Rows from block 7 of the image encoder of a small model that answers yes/no questions on an image's attributes, named by matrix and row number. Rows with one number within an expert belong to one neuron, the router's apart. Each number is 128 + 24 x the weight over its row's rms, rounded and kept within 0 to 255. All counts start at 0. Numbers have three digits each.
Before each expert's rows are labels from the 100 images, of 14976, where the router gives the expert most weight on average: "strongest on" is what is common among them. Only what is clearly more common there than usual is listed. The data: photos of arthropod specimens (BIOSCAN-5M).
# router: router (encoder.blocks.7.mlp.router.weight, 4x192, trained with AdamW), inputs 0-47
# up: expert up (encoder.blocks.7.mlp.up, 4x192x192), inputs 0-47
# down: expert down (encoder.blocks.7.mlp.down, 4x192x192, transposed), outputs 0-47

# expert 3
strongest on: order Hymenoptera
router.3:092159107154103157147138103100133174107158168176130100149140182066098108108062098112173080127139149116100110125154144131139106131142101137109128
up.0:053159132112167163156162112127114145113110076094104151118075125142161125119136136123098158108127124113105152142135149152127099112125131126150106
down.0:189093147121117132107085102160117102141171133113152124159181139145113092092122090136188119115125109107169120125147140103143172146122145109125109
up.1:096131130153096141082127148094110135091098108142108102118106154133087136144144100135095139141136136109114073108110115110136124128184093105129146
down.1:144105132125143111185091100151132073149102124152099139137152119144149078111153107106166136094148124144107164120110138150124130169138146128145137
up.2:108154149128127149132112121112093179114142115143162157124107160126162089092091121129132128127112108091139099155101142111197110130128105148145158
down.2:169110143111152106153124120146130082150099102085138138118189121138111134107123106123146108119144144130168135118168152142073145132107134117114148
up.3:119120127136126068132109162080154165154140095153088115160119163177100139113121147137152093115121152094116133106116093133111123121120156109119128
down.3:139107128139110165131142109129118100159146128094145131113108077136087118170124073084124167098115126153139124168160109125158125108123134103148145
up.4:070139132117127124116143152167111146146148083109141153087115097110123112124141153132126111125134145144101098144127125133118149116134138121111129
down.4:197117153126122118123120110101133126123074139097127161160105134130164123101132128117136158094128128110122144096118106114118119113128108111140161
up.5:126123151114126093103160121096165143161118052153138097085122146189130128103150151131088119108132115154103086139149110148126094118129109135119140
down.5:141143151138144165143107108140098138119133149089105149159123081126137127134132102140140173159109117135136153107120103162100155110090138146131116
up.6:116108134146079147124112106141160076139085080115147145100130136113131098106139132153103130133113152125113115138181151120109103091181135124100141
down.6:184143166133153146085146157115108174101151130132103097125120121161161132148162128090169147104130110114120096101102169171119155130082132158127128
up.7:140148123148100118099139171143144107136124178104093150108120090090091114125154080134123128151154145088093132090141150139161088114161142150115170
down.7:134116137095149158144135055160113093105107093147147134148150147156141123121126148120136122123105128148199127122127123138066158167093148094140100
up.8:127112153088122146111139174176144167082151111115098112124141094115106124173113175122131154115118110108091113139083098128157105109177134123162125
down.8:117135101158120095156098128075117081168108154138166131129142146121119122103167123121089109099105180120154179098136112122121128149088108141139144
up.9:124140105116128139131127129143102167150129105115109115126125102163136137164141124133136079068119138119161106129141139108107147103149080160128087
down.9:128120131144124135136096150092152091119101128141094148113151133095120118095130127115124140110129146117087178090110110128162080171093152122140146
up.10:124153109138129081154107173102115131137140126151114124120106161103130143127175095110128087115157123163129131075144111136142092135154138144118162
down.10:153090161103144150077149128171098087161126134128126156156099146163130100107123138129099159116107178118102132128103105141108152133085118091106133
up.11:129169155120130155096125115175111186127172119156123121115101138140162096162081117111120140153105161122067117158117133123117148100113146162154169
down.11:165117110116121092150112123092124089130082122079149161134170096110102152133143140147105128095120122133172157130144150135171164164117096110106119
up.12:156128141108111124105117145130139154110106155169130149146096092130130114172093126148094143150079136139131131152127158107130158107066136191136149
down.12:077106088161108110139119144125108073162123100100139098106138116150145171113181184135131122121141133120109120067138138154106131155193174085122138
up.13:128092155112106112114134113136106107131118129106100138109109098111114093135153124141142125149149165139147121118135129126137152136107090109124116
down.13:149159118122146111128109116080115193117150106148132139096155153124152138127102140106130181118139132119129123176135146140124110137156170141117129

# expert 0
strongest on: order Coleoptera
router.0:150155102147132198148125116047141202118140161150118113129067105130108124130125148150143109118133132148098103112151126146099129121151119124135117
up.0:167184142109122126074087123165134173085100137153162124108122143145146147106109119110120105112125128120128177091133124155147170110101123127124084
down.0:085094121113167091167165138110116121104131154098115155134146093105088096142143133131151156131135171135123107140108133116119125151129124132110146
up.1:096075129104167090116087124132167110129116150113125144135107147130132076118124146091155168139108162138153170145107158126063147123112135148108119
down.1:124159126108136134129125127088118139080149139155120095121149115169123117122156110157130090137139122166124094123125096106181097119120105095137119
up.2:090125124159143098097067140112135136123147104107112132122120146159152098176142149163091094146105164148138137115120096153113134129109130131102116
down.2:166125142089134153150172112137093133126124141156138127142130116113091151107131114130160167126152099130078075141114157116140141140141116123148114
up.3:100114169155122076086138118120105083119120112168133132126092133153117128107132172110085160125162154114086141123121164112165123102123125132137141
down.3:108132105136138189147139127102130151168164091082141112152125169104147122131089109163109101139097127145199087154140129154113148133149146129120130
up.4:097110165102158131114139109127172092139106155112140079125140139109124115118141151160094139135124157112136148115146158139138156112108111159124139
down.4:141105142145149127123093153147105158118134094144107130149132146154149096076143126110163156106158074150117059136101116103108146145116129123134147
up.5:108154140150121133144098157134156160136116133154136140095104100116149151098131134165146099117128194127126140152147152133119096103130111189120134
down.5:155131127105106156089127105138084098088111119121129130132149137105114095141134157130138140135105142120113129116100137140130151129140143138074126
up.6:146195098170111089099087161100147146105103131152145140161148140118142124120153167118111074132117161090171148178142095126125156120179135111124150
down.6:117095174135159152185163093136112116124160116112119168091091074119105114156119154099123157141130119160069113131069122138118109144126127181143112
up.7:121155124126106190126114167109095111113117110148144146095162138074127103134160069146109128123165121103081140117119127097141097103185133094146146
down.7:151097129133151077079184076165148130170113123134108122162064125126155163151092192115133120127105141136190131145121142160140128135075110152111140
up.8:123147084170072111095112128093143102149132100133148121128117094116107121134116110130127109138107122138105158126119135115151121097142116163124144
down.8:155074164111175119167137152119110133165107133132138095082136141129147133121163120113092134120150119142151127102109150157132120172110164098139146
up.9:087139135120136160165112133128125154116138105131108119151172127161151146125111092139146132136130133070143105107151151150128140166125120140103145
down.9:183117133120098096124116136131090102115100158118132150091133141109094088137146112105127136148107131156142121125105097115112139094142145115138138
up.10:113104107107133138123108135153133089149121129100162129120140146138125172145155123120120119185116122099153142144149142125090167158150120095175105
down.10:149185162115081108160114127145149180088128103143123120185129140132157103097095150145152167107141157146090136085101108128118083097103123133106140
up.11:087132107111153119102130152126152105130131084111111147112148141161131152152133076116159135144110138142106117119170163128133172124126097111088130
down.11:112117131122120114139124164120126148119112150122119136122103121111096107110124184131111140150171140164155135136101122129143126142162127155107106
up.12:126122153145082075131104123098152132091058111114129101118133179093110128131184097137161177120159107139089159138106144135100162150122133135111156
down.12:119093081130183163121170106142134100142183150131118149150130125162117115091107153128099086128112096136124119125149136136129078122135095100154122
up.13:074130119133104161072120125110134131165099077110115097128162115123126133137106093122122074096169138141142137140109132130138116162100145084127136
down.13:147140176117126093147128133128150133083123142146127138155108149135120126156122145154101182164129092106144138173132143147100163126147115145124054

# expert 1
strongest on: order Lepidoptera
router.1:116148110138128140138115069071152182089111143143113101151121149086113092118080102144179087114121144119095118115119137127139116097118105139144099
up.0:134132126101103168121093144130134117118154044093171130134143112136158127135146109132116149130146152141135112111112130121097132112036155153089135
down.0:107132130117157108117148133111146169121128179124085136120127145125113098121116138111145149089112125128173131105159175113137171157160130132141097
up.1:108139102126118098133103091082111157187139145146158141164110139103104144137147108124134118124168109091091135128102106150111124121126113139126136
down.1:144107168164141176152139142156110088093102119104137142098162111135140113119090180114121154165126129131173138106104144083124149123147102137140140
up.2:116155121108097156058114122141172169149088111149129114136103141122107100169103119138098114156104157151133085138143140136101130128059138132124158
down.2:124145150099130116155117078140102095143139150142109136142102131125136154096137148128164156095146121107133171096116158143150118160181156138115115
up.3:151099101148140070106194153122105106124132100127120141139117126145088139151153146159128136147122143140090133114154150120120139128104133177149128
down.3:086167120103114153101116122151118129130137162133131133127117160132172132114116093130166102134114091126132127120118120152133134107124111128108149
up.4:098055137104133145131137100095137160139133135116133138134133108151114132138185147148065170148103150141113131123141124159080082127146121134145123
down.4:159188150153141100129140114143114096127090155109118126100116126099131112124101090127137117085153160105121163134074134112149127157100132072131132
up.5:104135146130130190151109152105102134092065127137148115128117134174088140151145107120090138156113104118130147110141116148096130100124077095123137
down.5:130127139147116093110163072172175124163115111141124155094099117165129076135136146117158138108132153136082159105093116126155113143134151133134107
up.6:141129139112157155142109131096132095126058109155138137119100110131144095132119100123122108177125113123145147161156152144147127150134142107104116
down.6:143157103137061107135164096156130169130179107141108155119155097160124164147152100102144160107149110120080123104113107099144168117107118122128123
up.7:079142138128155125109122114190131126112174140092137153160136171154160088146161120163108124114130106170089102130155109153142127127188141108113170
down.7:118100159103078118153086131035140142106089087149155123132094095130107138123120118158128116128111165170130115151137132118134144125081136155145099
up.8:134056130088135106090124148115136159129128097144110133117130114121148107149124096096116146173161180116145173154165143145159139111146157134139139
down.8:120153166130129120140139125116156103121134143119114117135094109153147150140118142140133109101120070145146115129116111141121162139102123133128118
up.9:154086104157076103125117170123114145108175103152107105110123115149107144133155122127130188126112125118129105144118176133084152107110117109108119
down.9:089131125164103113126120146102123150142115133098140140108151151159123156120131109154124112113132138138120144086127096120144125156158116130074176
up.10:138119113136134115135118082116110172120110109130125120123131131136119075159164066129129066089104105133173144155158155147116140111141145093145103
down.10:119142117131101104152117164160155088144126130138120135158147116125114150107108159131110180156123140115078108106099122142108126195122159112097135
up.11:143098104102115081093125111079119129154122100125155151078146135138120080144156138117083114130109132148125143148169154142135131141067154126095095
down.11:136135115153151191152166128174133109123130149119080135140079152142135167142121117105131149155141108093116169104114135108164142110178148133148100
up.12:133131107094144088092135136138117072166082161132112136121116156131142167142142104099124141158142160112132177140133100114118143138136128083131102
down.12:115109173133115157196104115115136178116133058161154126154106149121094083100120148136128079126131126122151105144155104133126159133129122087133120
up.13:083121147150125106113116150112126135162152123125154153085087130152118168159126150106154114134099113115115131127114073159140162156108131148111142
down.13:148132109151130169128095129137108140122088118137133113163138121111132098065113080118112171110169144154132122117158139125108121114152143127154095

# expert 2
strongest on: order Hymenoptera
router.2:116146120161120134151130087089133204087118120134128128140140139095139136145126161173171091137131161122118133116131137140115126115158106146161135
up.0:138150113107090143086120153097125137178116106087156098187102125100086152092114154134110132152139156144096135148122160113104106147143144089106115
down.0:121112123129188105153096100113109156061114179128117144091168102150135097161142083093132067106171127114120147164133143122176161123115107170125131
up.1:125113165117114148104150170100113114200092184135137145117100138121092095136133085099121160179149147127115143140127122120112134127084087138123132
down.1:130184110088119117132127111139078120054164114161080099136139142151171110118145149160117102086129131154159112103147083120134117124147186121104110
up.2:134151127144144141093084122126146122143109097136101165116155158142159114140133113119116161130106158150143115146132106126089143164089123135140130
down.2:131141142109098153120141084097116150171145164149130146135087130153162155118123123117144117161102101200094148132128112112147115120164140146132132
up.3:087126130110131162148142115132111127146156137123144133139148166116118121117158106124116161168128121111116107124105127128144093083202130121154136
down.3:164193131133116124100115133116127102121154117113114116104148079147150163146067137140141140103128134150145143112147137116087149128101139150102133
up.4:136078145105079190157097117113093107143152142151153161079130096138164100102141093130177163154116133133111134095142108099085141101129149127091093
down.4:133166130130182106101142155160159129091126127122103099145102134145100152122107126113109089153158161150134111131125118105177147148117117150135174
up.5:155149130142130120062130130132118150151134103140160110136123127159159167090126139140084122151153139114060094132124134157151131125136142078118124
down.5:072082120115119141153168172096155139109155138163103156150167141085093114145129123146157123132120115133147159150170168144093122145117085143125136
up.6:131099124123133148146128106087115109122150164095134121085117133149155091137109110156079147143164143132062161093131135145148124056101088097125091
down.6:129165138150098156091113101152167131100099102132165123149103140105136109110127130094165090138146145120170124150133146113124122193164157127167118
up.7:122139163135092098135140128119165066107124112085121085167114093138134158137117110124091124156136118088132080149160132131148155081093120104140147
down.7:113105138115143146111159171140123161163151151120117123104141130067118096115156131144123112098148146135136124097085137102110107159150129152106119
up.8:130146150137119114125147139140075135121147109129131161136146122151140107088062122113095155120111122145127132150152124100141090088107123134149100
down.8:118108141102129151111175128124147105144121121145142105128111150131134145142125087158071106152122143133117096138153143123122112135134119162143157
up.9:071112139153125122140139083125129127160113114127147119148077138143143151132151119096139122114139137124147108140131108117170118122180159153099117
down.9:170168117122126130097100135133113119110141153155100143095160143108109121129047152161124105153129090095108134116133149129068157142124104117130128
up.10:121090139162175144164074086121116172112128078115095112145102148124105143127149100159109118116118146174116143154110116127131100098134127099127133
down.10:129166120083088078094129102153136076120122162154139120122114121103146129140078149134121141150086135100164139122119120138108118125094122114115122
up.11:080153133119171115105129080109129069124091111132133135126139155180134125125159107134090085133137122141129127171130133165156141114148107161075134
down.11:181148113126142165176139152109133172161170129084114105142128127078125147149102127122174113117116122146144113111119145118084110123115133110156106
up.12:162131115119113138150151145135164132149189103144099073133128114145140129174140149105116141091140183098112094110183120109076118144095128144119127
down.12:110163167152144103131102098110124125098088116153183154142092167118128178096142140147112132129102130138135172096110151161185106132169104134140132
up.13:129105092117146122140126129146137162110099156152135111112130118169128112149128096152162103124094140138112099120154126093138151088142101122131137
down.13:137141134131108112146158142114124104150131081130146127142120142107117115110098160131116105136143104147139143165098113151147143098125153117163094